From a checkpoint of a small image embedding model.
Model: 3.78M parameters, arch vit, norm rmsnorm, activation gelu, layers 12.
Training: soap at rate 0.004, 8100 steps, batches of 256, held-out accuracy 81%.
Data: trained on Sentinel-2 satellite tiles (TerraMesh), 145000 training examples, 14.3 epochs.
Rows from block 8, named by matrix and row number. Rows with one number belong to one attention dimension. Each number is 128 + 32 x the weight over its row's rms, rounded and kept within 0 to 255. All counts start at 0. Numbers have three digits each. After the name is the row's rms in percent of the matrix's.
# q: attention query (model.blocks.8.attn.q.weight, 192x192), inputs 96-191
# k: attention key (model.blocks.8.attn.k.weight, 192x192), inputs 96-191
q.16 111:128088148146112148131131162112129117135127127117106066164111151102150120161111189127096108127164190050097122127107149109124135170081131127126120075112103192122173142137110176152136133149137086123151142187189133197103152157175128127179097129124074141120097094156104174109193164142227136103
k.16 108:141196157107136109117079125137119130116169116072130147095071042133163150148120167153090218108064145159113124109161098243057093114120106099096107118122079179124141120093124143085192177131123123167072137145157163089114102073165139148163120151123173144171136112111151153087175126116167144106
q.17 101:135182132103081121157109139201147154164162187116098084100121110161146122088139123078131104160155104075151146136113102076136149085143156121088106047150109149118212132124122181138124096082137126143099144127171120162145170092156082143133136155202140127191135136105129111119176102085137146119
k.17 095:163153170156118146086071071105123069080113067120121147168129109121183150096083112122064179143082108082102136151058137154169078155063134110163144129109188131119145121129088139093120098137108085130112131142062150141104156174084113136157147090156159111112122147123137123113125058143179125093
q.18 097:110104087210128190141118084123160167115059169122102111163139091135137050152150107162149096133127131136056134125103157099126116147119136169141076149135144118140125096175081105142104162151106109069054124097089097144134172129156158148095085126155102170101121082133115122115121138132110179056
k.18 091:174118113147091102078120152079099162078086129153073178139109149141147109143121194107144122129093166096068204102117146136091116168137124164124126145165127144143135158148169157102076090124107156161188171174160169143116138147124165128130100134079151113154108093140059209098150125084079135129
q.19 093:212137112127179108130152142117189133139062181098151177097133092112105108147140088109141122141167156128118100177120061145050080099192134047137130188172107111116102152155089104125099187104151130120094125087139152097142103122142116088126167169082124059092134153125139127130160085133110092132
k.19 094:131097101138134089158158081126156170179120098162086144085155165126098102120161134126114121090080146138128165175125133111175171189074071145118205079134138113139143110154113142091078178154140127095159060107073102149105149163139103125145114097115073106088092083136104128123097138196141083196
q.20 098:025114165145162078189093131133097088151109109105050188140115133155174109143115166115130104122124212139143119114156181126171082107101126153128155138139174183146134105162144067147133112155132112124130118085143134155125104131121120118127127088125142143073123070193146108110122171111109098132
k.20 096:143147122171136112124110095109191118092201151130122096170142115113109086099108094102150105130080072180163087116148104204088207112141061137081084178093133085110101097118154115144115156094161111149124158092139164115138070101140069128157129074142126101127100073123120166148152152146101184062
q.21 090:132059096117161078083124135089098101179141114139173139113125143130210176087153148106151155130125127135162136124134079116148125090090122144153104122132072152126165065058152202113172143104135118041192147147130060113118220123155145139207128150171148126149132158112099152119060153157151093159
k.21 096:118178142132150134132156105108149144132105119117100108129146169161144104207130137115141117137123154106077125051172107093147107118086153099134109184121149129095115187143117106126127117135116133052165123122128100155160159087112182094143105144076164159125135084068106090154189151133167078093
q.22 106:167134095167114143122142138109120136126073120110163146146103079081147116163133107120153102131142106124086116149121119168149181100159179133159127142097085097096110112137080109121123185123103156153126104141164104134113140125106118162098143105123134146099095131081112119132117061087073147108
k.22 095:155055079072112121164164118170152111139120158131136106105092117116168107129125051140125179156110121170130180159200173140076063141144167141115080173190100113140087132104114155110117123132083156097076181129124075121127159113100143167169206112117106112192177150087067136162107121131126140133
q.23 093:156145098120142114134127072160107072108142110065150171160158082125161138101110141120113092089095039123119175159232140109118068109168152143115137129185173118146112149129183135150114177164144146155143112186140117153116136158105156171197179152077159121167153146122159121127131111154121100132
k.23 096:145179155106113126190109128069098155120140155163176147095143104126133106046135112110129109132141131107122115172117145132156073065043148039158121148094104106134120163158132101139106097111073114097131082132172180130125119124169127191163103151145095147102126128111141125125159111181155190138
q.24 100:062188092102117069149077099180158153131110114128111127175113064099147107138192127146106140171079103097150110121120141169122108074141093147105133102078101122103081157159181117096114160115135108127141101129155140092170162077105166143086121110133147108122090117159140124128142164107130145057
k.24 102:135113078162174163161077071140134109095164196121157086119069147183133106092077117132081133144141119181120122141156182059102168145146144184116148124143129088134110145109131116132101157167092141161078141102137199141115131094084107154179125094142150159132141144137107150157162105105114101139
q.25 093:109102102067115096149088173121127108085102143073104152146178131119170132121125155093118113097170130162146187094096123186116044122063102135119103150077164095094083102113116110157131172143143122129128107154124160107161084105072154098175074152133132153157138110108172188097127190147140169135
k.25 096:180126154144171100153066140105099161193159141148097065125107100145121088123109106152163126136129102103104117112122083066105139118067084116121145104069084129159148085126182099108133116117174161088126200208140197138148166114117140121106045083145111178136123084136100119150125097131098144124
q.26 097:112166148145186115151130114127130170106117119168137112189126154094151137087155069175140164174112059123087176134125102107166117090081109137124136100109130126130096111159152116110125143127165150117125178157134146157145082121072095078115116116099190137097121104184125111141119097134158130176
k.26 091:141133125095177153149197143151114071151144148120160150078178123145070175058124134127196116120128123123151090214150134167107163196137147094144101166142118100121153156142155156146180106104128105155144094089141114185094058127110071153124110185114107131144102137183171105145148145116088131167
q.27 091:092135139110145174144080111100151108144173086193106072124178170164164181129145130172110169158154123104215174149150142122156130155102130176086089104130144158107153118174165139125169125103209140126180182145132159148179118159118112129102116118167122150156160168149131121129068060122112114144
k.27 096:086103082099125136125150086153096140182127137157131202124076111169173070108114087119154130140146054149125127121116159095129095078145181115167112138087129145123153104099065128051166101153187147062041163074122057125143138059161137127163116171117134122138102150135124092153183099093149132082
q.28 103:139133173137149079093133164128114107095123138177126158137059139033121116129108072063123134169153148125140131130128150115140147159139116105126130152129182152117166109071156133153205049131162118162076122148105128162141057165106128114129154110135097119126137183145121135060151112103122091132
k.28 099:108133165192129142122154076137077089092167129123103228150143106115088061156117132128151082125145142131111167166151106136131114120170154085157091097154144106115081134185158138138102160162193114088128100129090079078115134127143134099146059149105119115131116154101128136139127158123170083121
q.29 107:068181154140164108138164208158119163090125154119166121181122154144096102104164180153117130127102086118151145120135137072212113123104122125117129184161142143070087106156168128109095131110125109110034102137147151124130119139146160117122103089069181141106100092182140150162131133149094141140
k.29 105:111106083191117121100108133128148120068171086172131094140105109178146156138077071107144112138069083169112131110130219161053169168170119170100150113163092128087107143180150043094144088124099128133076110141151199108110084128168125126118146074158099177130105116108108122165150136088135102116
q.30 095:098153123076130097115120078080146128151136107119077152140124095146180146105177148149119109080189193143127151079133067181131114147109165080085083121115143122179161170136139142147121134082073144125134112114143115117141131191136155104157162148120081155121121125198135116084122092167073131175
k.30 097:123128128109039145101096097124150118076065085106138116093078152093196119115164182167167175124052164134113124165132099149154092106091112172138128114114184139145164070109107128093095129153127148124192158086168174107174110134106125110113109105132060075207120130098123118143175135078050118099
q.31 098:126125135102204124087210123114163166132140121102122127121168162109102146089159068154126104139145080124098160119164142152078128153171093134105147137134132189047103115086157109158103106088129166139092141153177137210165053157118098098149131141147171111063153149152153123173195147153143155146
k.31 093:115172116157107076154117158162129059079146100113075160167161088150146103052111174134210106099131161088102139157106098170178098091177160159156110101134104142114141098155163084099087086222160096152161131131125163132139136157086147156181147121125115112098069177148125113130103159106100114126
q.32 089:093081138089088115116155158140086065146102105120116141078088115098158112134154182085097160163131118094208120100106154093131145158141111128178164076143203144135123127084076182110164170174198164118123173154107117157146137095149130162131156147069072130163142095136169147208123128149165094111
k.32 093:109182207136153156103091157113091133113187146165179119131113104123142130099150116100131211111123122143128148131130175142118134058142191145101169215117053129120172109116181158114086104180147162143117130126129122076136161123145156124144089104113159208052105103106151160110085095137161191106
q.33 110:138147138118128168166147099137134091110113083149092148154124106134091146143135143088159116118114126134187133119098163096200144154130179128111048075125074172139104156130134072056153226128105139117092137142152102166133181140117101136115114160179154127092107083141154123157097100116135106153
k.33 099:175207143086082141158137142084114136168129078117144181112163153135163097117028135138141143167091120186093104149110180113095148176101118106154111161181085094159120108043152101138141116133102160137090122094110098139117067163141115100085127144138146063108146182138140107203163093107136100101
q.34 110:098102121194107093131160153104112162071106155168085104143206089072105110165117106150080117128123125116105189123137135181108085094139132136162146164121133160099144207175124142144132075114154122099194096098174105106125135075125169114181079128198118180106140147161133118121130179127123118192
k.34 098:113152069151187065140130129120089165141174161085145164115093126116096079129143102161055164070155101142113126173111065149144110108132115156109127160193133144109102123142127120140110167121164129103124155131089161096205081115097119169114153138084193106139168139135164142110171101113121074145
q.35 093:138119109169109129108181148090109096122116123179100128085082123171122164213081106147115139136115156095135048182086149112126185153089155090068096159074121115135162180084136152160145150124167149174098110150089142145107157080165077123121096116090107131102128138153173149153108092106121142127
k.35 091:070131079103100145091148163140130106078132141111125144193127108127109133177096117168104172095103162185109172085086122136115099158201183089104105129153083127073158126119135131151160181140080110138082152140132095104114135079165089109173169136100113113138202162107153145166174121182166059111
q.36 092:143081105138124118140082136152123119133144121105171191152141130111105131097086099114087079138094165127110092162153104126116117099056183067147113063124172101140157173069130106143165192136156131126187066102121170045163195188075136146127148160134167162096102088099084127104130127122133074139
k.36 097:147101135094181192133159144126067127108172064107115152120110133112115096156159175047126158121169119136169112079137065112155113070138131125082134086180153130099128132097155095166068140130127131176085144149144098164096119157196102150138091143177119092107132097173092201103120098178100127200
q.37 096:245097126123060153127139103153121125084159153102092101071130112123103196082067164170130128143182106115112095164131098117157150201115152173162125095162151159168146165184125152107082119141149090113138105188134120149139109176156120112121172198123109161147113124136125134133212102129088135116
k.37 095:127148123061121221139111171141148139049075087156128203128114123105153170068188133164170137126144145104094158128141150196186075117096113111113103107158096106124141131169071117076124168136164095139150124109148119080091148122111166129107125169133122101163147119089137102130126100132135086105
q.38 108:161159125159125167148139059067111137111151095067139175150165110139147111148192153182163102110104176114168150081140111205098144120121078131085098088088158180099116103088114118080165140129153128069145167137135111106148157148179112125081096206130117123130135088086122183138090134190102125130
k.38 112:119140083165105114154149165123150142108149177174102088119116179108116121088128208097141115151097128159198148140131103129084120060116144137152085149154111130147145068141107158142139094172083112169136233116147124132135106116172133160090130137166064106114101112162118120123036121118085163138
q.39 099:111160116096144121193131105166097179125154167109060123172115137151133079097190124128117167105147145095154067148149148157087176151170158109084134120134131106152124150162105141094132090131132118086066107170099105092133116174183189125123109133127074135125167086090131143119162096149166116153
k.39 098:120145104069188177101111185097134136046103088152154134150154178062129081024129162152103122117108131147109144121106149140148151132117135142104137113125121124143132062157073144090116119107128182158076106142187160105157112112128151142144090137171117071142145155134131147113094120086103071146
q.40 104:108108130086192159172123089147123100161170109102068140119134141095126099095089141139166142120156147113067109173111082113131175150189095134114147128196118137110122138178140133144212133122094118154109102095134141131165187165157147109116162099187151131068114138166115191087117145059170114133
k.40 099:190123141039146149124099078126131158046073118070124118141121076110154169134127145147161141109066092146078108130139167095203128161143149117153151087128131104111087214094172123071091113112121135118158121166129079145057128138126142120133134070069102113146128158152129135121132119111133213134
q.41 095:123096074171144158161114156094198118133179131143135165086162157152133171146088095055108125101096124151136164080113070124089118144097108095132095099156150113118128124040143156102162118121143149087195139077160075147147123094163124112167105169145110147146100124086127107176131060080158138155
k.41 105:126156128118151127109092167098171090154142136194103143147162156133109152124152137124053142094212111104102116128125170107140091123117150123140172120084154124167182113126123115076141121115150135122194152184116142140116143097067129104157151113129135161112151171175177075142166146104115044130
q.42 091:104105095097114211133145122103116158168118136094093067121162095110170107146052146126063080124165131129123082115116127159125114097097133106142115163107093114100131172204057192158133053137125153139124103162128120074151103099117157165117099135165129141127157094086073160152171191096063152120
k.42 098:164090122215121139076126102167106135109139147120100151119103166106158078116152149155129168110108081138142143115129054167124135079069080161121147118152137159098100139134120117167148086101172127105154161112095145119106184174105169155149125111131132085177184111140113149097128079147123121118
q.43 091:152129089118082132055111103134138164136061172149112147125107081151063139096186051193101124123166110128126139159150078115133124115153170140123110132106090114120105190104150147161026153111070171186166150126104168162107122024177130150116131138143129119148116112102109125131153127208184175157
k.43 089:098134146109069160161145154090200106145104100087195173105148169168170099086107153168141155096125195119153130114102086138169128162092153118126123157133116149128204189152107106073124125116051105099106107052091128105100149110081151188124161149046144080124161171101133108151175131089120098122
q.44 084:049165092132081176093157131112113163138129123098124093063062112138141109131064082095101097148137121151127093143112139119097146174144167187097162193136157158153133158156127089170166195198089151057175156119125120131128182171174137121139150085090168151107156146132145120132137166101129150140
k.44 089:103087137073135135093141091078112126061168150084140127170097092054107142124140110196125107095185146155165138082117120078142178090182132105070141120095125126141090142118168161133153112112088131147136113127167140209106150055103138116154084154146137156124138082140096153107158166209070160101
q.45 104:095096126147148150155099078097167092155187126059131142100190116121116132108115121154173089154078131123163108083070112200104116108093092146165102150139092135131166084110163137117126127168068181086097070160134158113124149161096147125138118164115150117124140134098105137121095144112079075113
k.45 099:187090087143182088125129106082101138136095133103132110130116163158133136108116097119103113187135150120143137099097118089057095089135098154104103110183148090100094157147168129136091069135154129109147115106109144081124072104101141074181127112174189133135097114091147108142069167124183109169
q.46 093:199084140134108107179109125126103085121159099157077099157132101097179191114136110104150209098174110131135154137168092156131175112136093097122164120103120125124133135041146139110133107098123134042117153141188088115147166167106133116162077153146144194157109118103124151145102121121146136092
k.46 096:099149154116188123178132144166188124158109084120094117095136089091126109098103176132188148155148154125084077132104155116102154133111147081160102190147138122142070109100119116125111159138099133150143082103119128093173056137087136105120170133096135122196117158109155111089155127067139100116
q.47 109:137193133199144145141119232144097099118092210075223128096181062105107160162126122109185167162119107097100107155159116169117106122089120101128129103141089103119109091113108094098118141119111155125090085183096138125071148165113187071124143098112159118108181140153136137081143079098079090134
k.47 110:166079137148132077135183151141088131112147122114135097181101099118167076133145167135129087164092101175094171190163157157085149175132134158104189055137107076114127092074107131104157142152116134087119121109084073178098114096185043172192126149119098157107133110125099139142131124148116137152
q.48 087:135086129164109199208114110153146197136094140158086130121124056112085104123105131098155091159077166059120073167089174093121177120155119152098135110136063175184089131109122116148149094120121156100106132147117120122179195066183161149157108134169107139143153099162128163145141111080169138120
k.48 102:153156150091169188114107135047127188118141112056147165120132137111149122158132128145107129095077166172110151140137143144149198121103112119114114167113120159091124141070084181161107115149130100091133122187137088158094131109162119134111148110103136090144111114191139138132183066111109115182
q.49 104:131117130189141121078133081114211108065108165101149108051148133121119158124114108116147117137115189167088166093116089100159095122137119171093052157116138154150148186168159181175061061149070098157135107116101154149156152142113143070168159118115097115138084151112106152101085118186125152165
k.49 107:112089068145133092135139076047089107134150143121122137082093141164138117162123153079167121106186136137155172169184147138149053134156115133126140141139175107131146146147183085110102195053085109129158124123087080161148129108094115144140170140123078103161132100180151128110165120119089068123
q.50 095:142131113152115051137149100092138170155095131109185125137161131163139186170112092094110130119142109153160141137092131072182139099159137134131079156139151136153151167119125088126137126095138173055130160099150114093127156105109113081144109150092124137176120111149153096099101046108104148130
k.50 095:138137135132150159087131092132185154163079142130086131147170098127110123128108058124124086143144141128127126128133119143116175103140087092112126179096158123120115187224151119146135161193074086112185159125135110155132178125158128117126133093179101194110146159133116082125148099113140102056
q.51 105:105157163137103150122129187143121115120097157108183137119171121127113111051109058125129106178114112154089108144127105067196137128128126094112095151132075117132112173131127106168163121092119113155125094095087158142127182113163107152122139131096182121137129120121102146105147128119125119123
k.51 109:171116117187112163091172133147082060047115060100159208132117129139162132137157110109166104131167183141133125164133102176145095166185120140105161154175175146136144121124141090118084110144090099179165116108100108141078149166122114154191128145152109078133090090169112102151148112141155128078
q.52 096:178150163188118142173109200119115152121119082141158089121202124121140187116149168131132072139138126072134130115085162083154145139111108110120152115165165118156199114147145126132126142155137145128121108165138195181115170139062084095116105163126159167124058118203137155164135202096109110157
k.52 100:144130127117151157103121059073139134097190133160115081148185045116108197188133064150143107145088099138130090154135121129089157128152060149128080152112139137079113099122123133126154132178144124125030136114100117131118089142144151136122143133159151109109098153124164115120114072182119171118
q.53 095:165163110111053180185135120174097140136159065064119111080125079121137113096093162110174176084117034076181130155057114133110152125144098132091101119168123134159130126126132093129119182147084102124125115152170072144111124129164134152144129183117059133138092097165189115096145129150110124120
k.53 098:211144142082112136137107099086146150089112172190157137145107105142092156073130125140119126138093159175138128170148171129093121160135127063106123147145125152166117148139082136111089106113101088131118170125145158121129117143082125139067072113152101109145160117100167090109059076160049168115
q.54 112:129114139162098132225165120127102127157145102206104089114129097132138118184148171116133138149205115124174111145084144083092127169141151133195090147146199117146151175114105130108086095106182097140149127114158130103139166199067123112131082112172149152137128103160102080110141162085096152124
k.54 107:117168074163165149120109113142135186125123132164130153122140139128108140134136095121101112132087136124101158109134156130155072162168114106153119136126135089076063133115134163175160151139158131105178145115107141145180065113101128110117099156090184122134161150108123138106140099093059081117
q.55 090:167192113171164169177134110089080135171123170086139061148203137175112146070144080186095178169191119125120155123155092157094153099129133178129163170142155137095205175100083221092122108116098108123123138134113141071084167126107170109107117095137145103158178144151127149112154165165106127181
k.55 096:121059106150128122139122104172119202071102134077103137120121144098108145151078089182124136130051132096121101097122107101145127125150085183190143135109162110169107151176154163111159074126131126060136082024090081088127145117132153132146139150165135075085083147146116145052157154124082139149
q.56 102:101119133121195124083186109131102044141113144113152102145108142159140111158163142172138169035089133146131104127183123132107148120161146152195078126115098118103141147168147111127095097140094086134108122066089161160150123111159112117167114146109117093151123059143173139119117128129095064081
k.56 107:063138120132083061127127107127115137122108134186169174031135121085152147095117108139099146132114115114084139142130154130135100105152148082176182128173110099108140113105095119099041164079128156114134086156135196111124209128174203125089138098143141113040172164129126142105104146117126147092
q.57 091:186118179094070153182109100124112106118144052113156105118174185134157171115075139106160117072127059142095177117106086123156096182090131122221171082154120106158111095156128131078163091107170163133097152084139089107141174082104161135138101136130176116125168136145102114138136166126051100152
k.57 096:175127071071135112093081115172092124116088183169113153120193190170170131086153155148103120106137146107094090132158108098133210069124126111156177110148092085099079099187131149110169105137146104090159161159094120153170124119165113156093142122175103121138117090107115113146171182097154099130
q.58 099:096111079151122135129141129125132101150127069202139117144143128119144111085119101230134123143200084128127091172092145166113083087147144085167156121142101149093124065151142210086148097061138147098150169150137133169152224186152144087132079169131182107120128201147146110144139139137119140134
k.58 108:140170122154123129095168097095128178142136131104156116101120148126158101158140157131174050088128177120124086123123092132173149162137142139145161125134121148079080177131137122040109169179160100115097053084119160127156145145094155074156095074127147138083157085122164078164085069107151180124
q.59 098:134124089096129187148154099145126080104102110178156102112122121128115128146197127200176125089077138139109098168174155148133107136113165164126139119159103158113173122084126104093149152141145130102075162138051088101118207120155112086154084092122126132192100077093133134174137089160153084131
k.59 103:123107117080125120154147133108126120124150115113166149107172131156131172075076179090157131164114143118177094096121132115080111150127146091112134186119128118123167114008110148097109083124082129154093099123146141138101103161168189160153154196189128172130147119134181139123119103099176137125
q.60 100:089086146184162138135110150102090081186119185156096141147148072112088111152110097115128111090151156097114149088097169120152179102134123156141099117080116122106161085187112165158128089093124171121086126083109109174072155093154147163114106118146082127087177149167100169099139175147137085105
k.60 096:146152091132080019125150108089124206094119128067134187131102172097098072154109112212129119106080146152039144151090185184144120112149130169128118169082157143114097146101129124121131081114134113074136160106109188076167091072165137092150123124111178112132100084118130131124132102138170125115
q.61 113:054142110103210113190122152131110139160112115111138116148146120082099068075160194118191162134169137119127109119086194107087122140143151104095176097144145183108145103174153131143140094115113095061095154120143122147146118174094132168169124072135118074126126103181073129141137106163064093179
k.61 103:163155104125145127114077107122127156112151107130101116091144167109155168119084132060143060130031057103156129100106166190089108138111063166130076152165134131097111151090133112135105143156137174050131076051143094117090102169125129125142111136172146210078107133139132136108103105108111137117
q.62 093:132144084217152170135150155144174149157172170149186153098128100198094073147182136073155188103116125153137169113075051118136164176096138145127152157128134082161090137143118127148136126171072106166124161143102091162083171163071106141070079120100135146164159126112159156103148165101144043076
k.62 101:112094117110143115112116087091131144102104134185091138058118160122149103181150111140095146125170145097131141124165137108138152143203144121103088122146175126109095116071134209123120144078091165094105080159127105112091072164209142130144125176128159128117108099127098165128098213106154150138
q.63 104:130132063121178117110163129148134128100115139075148181077105145106139084134089154085165106138105178077134000107132122190130138129148161137124176065151091136132129111158165128115128132121106128132138163145084078155031140148094129151157160115122135093092062100089174140167170088108095108109
k.63 107:111055146167110103147125123089136158098123177123169134123107123066178137164151124122131126145120140142130103136096120147093039137125157120081162105160081082176106111096153179077091122081122099057149112135119076158095152126130105110199143106125094174117160125152078170179114146140166112163
q.64 111:112109114120111050143183188153114163163104163127106103131128119144170129159170091098096093075127134156183177091156171165069128118151156180096080150125093121170117130154083091097123111118132116086115138132106120082141112130179143075108063151118112126168160154115093130123196152134077102098
k.64 107:139135182098151116114178149162116139150098125155133174151163121157169083154151127157153105117046065135119152157098103109107116086132127143184032138134050092117134135158119100112117162088140167150071095079147170102201132136199124139084113116105108118130161096128101203128141112086123131134
q.65 092:096151139110064086094095140136137150126139140125135106090132113060094085184139163070097128145120129130147151076154169172129177079105111160113120153112109138107135195116129130180075146098090105099151131154104131107171101134108167164116154076069178144100177174118119119132129137067162085111
k.65 107:115092146179127107195123214189110107126190121086146153080097139140045120087114118115147145121101087113067138098143061107118094171135119104141119111158133054095087084088142096075111130099097130188190121078122148102141136140150152096159127127138115140167115146108099131131072160091122076124
q.66 090:150101125185132141102115078124143178127108135140127080007115105109160176125190145088137147097166131075122120182139168163191155155107146132167201116171137137127135198095112109152126082085064099057171167089111097164119156124124159170136128172082177084180083147130158125142142125123162124131
k.66 093:125162176158121115147127151142171148118097088150117167107089115118080121091127131138064156172175152109111137130120133132164113119139224149140121108158166112140199120125099142186121099122110181114131104101167156146108115083117113114136176118178140090110082111109103116123099148175154134103
q.67 089:110142099120096085125107117162143107162165150067076110134075105100141127094132154117146114105197109129144128141083156081123071130152160058154193175134143094185115093102156083116133171078142111175089113143152136057111170100071114172093148143131134127141111135079159152214116086097151121107
k.67 098:115143134125088111123150127116120148082158112157131107089124117147125103156107106106165171170132081145151121113076098142118107148145149121146139178154095115157149047115156128079100143118117126115129078125162064073091124145164145141229110132162172171130160142170136189170073186153114081176
q.68 104:112163159148144111132094162116126081151142086156162152071113111156165086132149107087118063107079158121152182125083137120150102084154088069144150102073081117125133185171146142134167088116082187108141124206182155122070112097197108178116079142136173121102151080133098157084105113158177122140
k.68 107:091116162092166149126154172143135119150155195126172137103083164117160111093146093125188127104105083093127137077114109131159110134109074162154175157109067119194165086079206100048113169110108129086084214182128151125141123124124151099156105128082125148130101189135133100154132141185111166141
q.69 101:163122205117154108106128142107110139100133173141094124138109097089085083077113076087167068160076110109141089123168084089076122172085170077134079148107126111154179151142099074102172143115112144075121115120114116130136135130174117143087131131130078199116173085151142125162108121176143182175
k.69 098:115112156128064134064079125106129152141134158087119114100091129112167114098187139110137126093165166107168115108162135183089197122140108153112121132104137109138143096155113110109148122137112115145140129122126128166133086142112083070148073186146092150189147033118156154181128111183106058203
q.70 097:141125151132160130183159128118102157168117048103135134159080151157120175103110175138128148104030057105113145206074118088165148171142131160143158101141101092189112121122153067105141135144115159115142116080119098117090161126150159199130117105143134098163210150118169132154149206133092155174
k.70 089:145185080131143165088098095053148136161087167096107165158105132130114132101183170164169145126119144074162150166104081107122152106113137138140152145147109087114167130170105152155147046133126058076095108106144101100156120164162163136153188114182150120135114081166174128151103111137156110107
q.71 100:132164140155152186106142084191122160107122103095151095169154128114128148087123086122122086152153135117093136116100156118141114138139141097107120098113133155129095157147121102195129131151177133164094096112135133102151064162117098156100128096143189086098135161112135139097182116099130142089
k.71 101:115179137153127106106073132158136089134098095154140132135096121125154109107136133116134110137127154107158159166107127117126111118104084080067133115165097125093100079122139130138126167099097161101099117100098129160076206120138069071149094164134105160125137132152127142099173088147069090150
q.72 099:121168075127081108050115151190106119134092151140070129108108044083105140196156122095163091151153115167106143154123182136120123108127124159154139101126142140137163170122169076077175126089208148172084146117121100140141215150096092122105118163107104107063169141139168078120097149155095089118
k.72 090:080111152170151100085182146146086084100117176141183108130095171078082118148141119137131142118119152191138130112125124172122149079076192155132111071127145177093061095107166120178091115096117126143168153157141118108111100129144154156114135132082085158186141099166118114177152213148056144148
q.73 106:121081139111161087149175108068135130075114120170082123129159131107145150110095084114133110207219211175188140070107112131098142150081098113135129169150105133101117105101063165142110096143162176100108179064119151107123126123136068110110094145107122170111128133093136082118109175161180164087
k.73 106:088144153117145153118104124118119073121153134168136087130159147150131133164124133144204082096156095124159116075150177138115123171175117086100140130136170106115153227127114180121173151132169159149189086139151136175146089088061038179111092132157138077162116107149110138129133123086111151144
q.74 092:176112141122169137074020131122106101152103156086101095103149166160130169145136116095140133094126132121113142124205147144076123091136158162117122171200085100143153140094164150129096146082133106137122152119174125085160154079181050092175092148107107151157111153105151138126144115099094093098
k.74 101:161133216065111130123153108155145151166194199178115104097252131143098123094113149163140149184096089143227135169127124120114114142112099086126112171136111138174069086073121135095116195159142137097127128122135134117142139122106107163174078125137128108093133134132144172109143149136160135097
q.75 106:152119117124131105116093126159121156131125076107186124131113163147097161123151097153145147160052078149084071156116152153159157089105134143150177088099093202136074169144147118057108158114186107130135158089104134103166136095120102109127172096169159075111141070124056146130100131147118104176
k.75 108:043142095103115130055091152097110113073119156146161128104107130112118133146168107085116034128112060081100122157065092108166124100124180112107167138110126126121099088142155090082171132101106130130110173167109122068102153138115153186096106168148129161081153094144191090132152092084133152054
q.76 112:076135104040115168126185169131091086098077164079081173113084115213152133117106117190117146134071094179136111141125116142112141133115158168176117114071120080102081159084161195114116109123096089150147172104140133077112084131144145153133101132090138104129106086093060094172110218094170155200
k.76 110:121093147118130103148172183116094094094142155071179153151109100144081057170135175135145150104158115080106130136110092167142135076085168070131142152110178094121110172141132182092135134139127094095136135123139084107126145112107153143124091126114115150098163106074185165082123158136112090174
q.77 110:186082097126115064064195118116176148122135201160169090154148154132135095104143114171158154101112150111083131088114137142078142104172094131105162164176055154129061129163151136090169133121175148182056133095130085126117120128130089057150154106141086166102092122160146119093141138168093132130
k.77 104:122153140099073123065117167154102141098126161193176158131132099146139137150125076135127077124108104192138119160095177166167150111162094118024113078144162129136076182137108107139139097160150181111162111123151100096118136117170138111094151195143163084091144138111160112141149142102137171155
q.78 108:079156077102135166049141129120096083132139124146112152084162112167150139140125075162141168154122186147133132143172157100127210107087104150166117109073097126129127163091158218140134096132162137197176083130179093120121178177179135141110127147148112073135143090097102113198128144133162131152
k.78 117:170109110143140120092087166108132137147163147137114164178103124055133053111124170142159163066113159150154156101169083131173155145103088118122154147110101122144087104138131152134088087091080120100126118203129113103157146073162127172160133149091067118119117086104148133137158170110096065162
q.79 097:101151182067108137025159182075115103129096148154162151147143113137152118174067082153159140075113169152075073133166112135110155056134107148130115182088093107117132199135160122138138160083118061141137139133121110118101157168124104164169142149131170097124090106143089140121125145153120220121
k.79 104:142118147161107094161125140082139084139150109146150228200124102088148086127160103116160147129120154136144132152091114164180129117110066123150127119113157137123122153169178059088076101146181166103163113146146084133165136098092171091152117128119090121128161142073138132118145180158104126166
q.80 103:120161125157140164140148125117051148148157115181150127157140134168162141119125101184124075123120144130095116160138087189103070086130210070162113140167170089088134093153149136135130104165137139139143131090117086118136131096216088123078087173155161080120181116234092123103188145116137125115
k.80 098:120164183116164146131115191161172126213135170175121099126144117125162170145154061152113159075108131097156174149118145134159122115116109116137149148111118135184134100137112140021147160129131094062101115117137131238125148127044147135113164096142141150106148190158112165117160143123128110098
q.81 117:161155190140139068135151073107159168177124149107154120074186056103126080117103170135101142149164151151162174152082154171159123073083086155127110123133187168159150128106129176142126102193089134135070147102055130102108150112071112153090148170065146170127131139138106189167159218140126135142
k.81 115:096161160134119151129076137143111132152098135129168100098156129128105167159064078092117157105075065135097126096116144157105120151137122104114090107149170096107153173119110107093125163127132140093126065104095166157116158204106110136077149105108169115118080164099100181117124126147128080134
q.82 105:142175121124117076131104153156123121163103132111104144113150142110140120134090117073099105167090141164060154195151135116098127106164096083144093146146142122118145164140163066131075186123187106145140105099094168106157124081116195152119144127100169109157185118133168116145148159081132141106
k.82 104:111145124117083143107151160132101180135111121110204113148092177080116125172188067156123121139063064100073200097101143108088156141125182141165107143155117151158103093129089081112141139133122138136151088160106147110153085180134071066163057145133165092206107158149114118110142098175049110152
q.83 089:085110115133132175143123083134121121107110092118129177107119111139108145120159120145150117100125099195120139132087109139168094113097111086185114066119137150047114160119246119095138082119094102144160115126099138151087090145150129098151128129179119081138086088095083078096155171122097076132
k.83 085:143161119056159127165137141107145123128144222105111105064084092103088137068134103101071115064116119083154175150080080123096083071149163118070131091146115096134135106107187081121133125056099147141097143113107151125164125106072138146139133122104144225032107168101121074092183103155136129127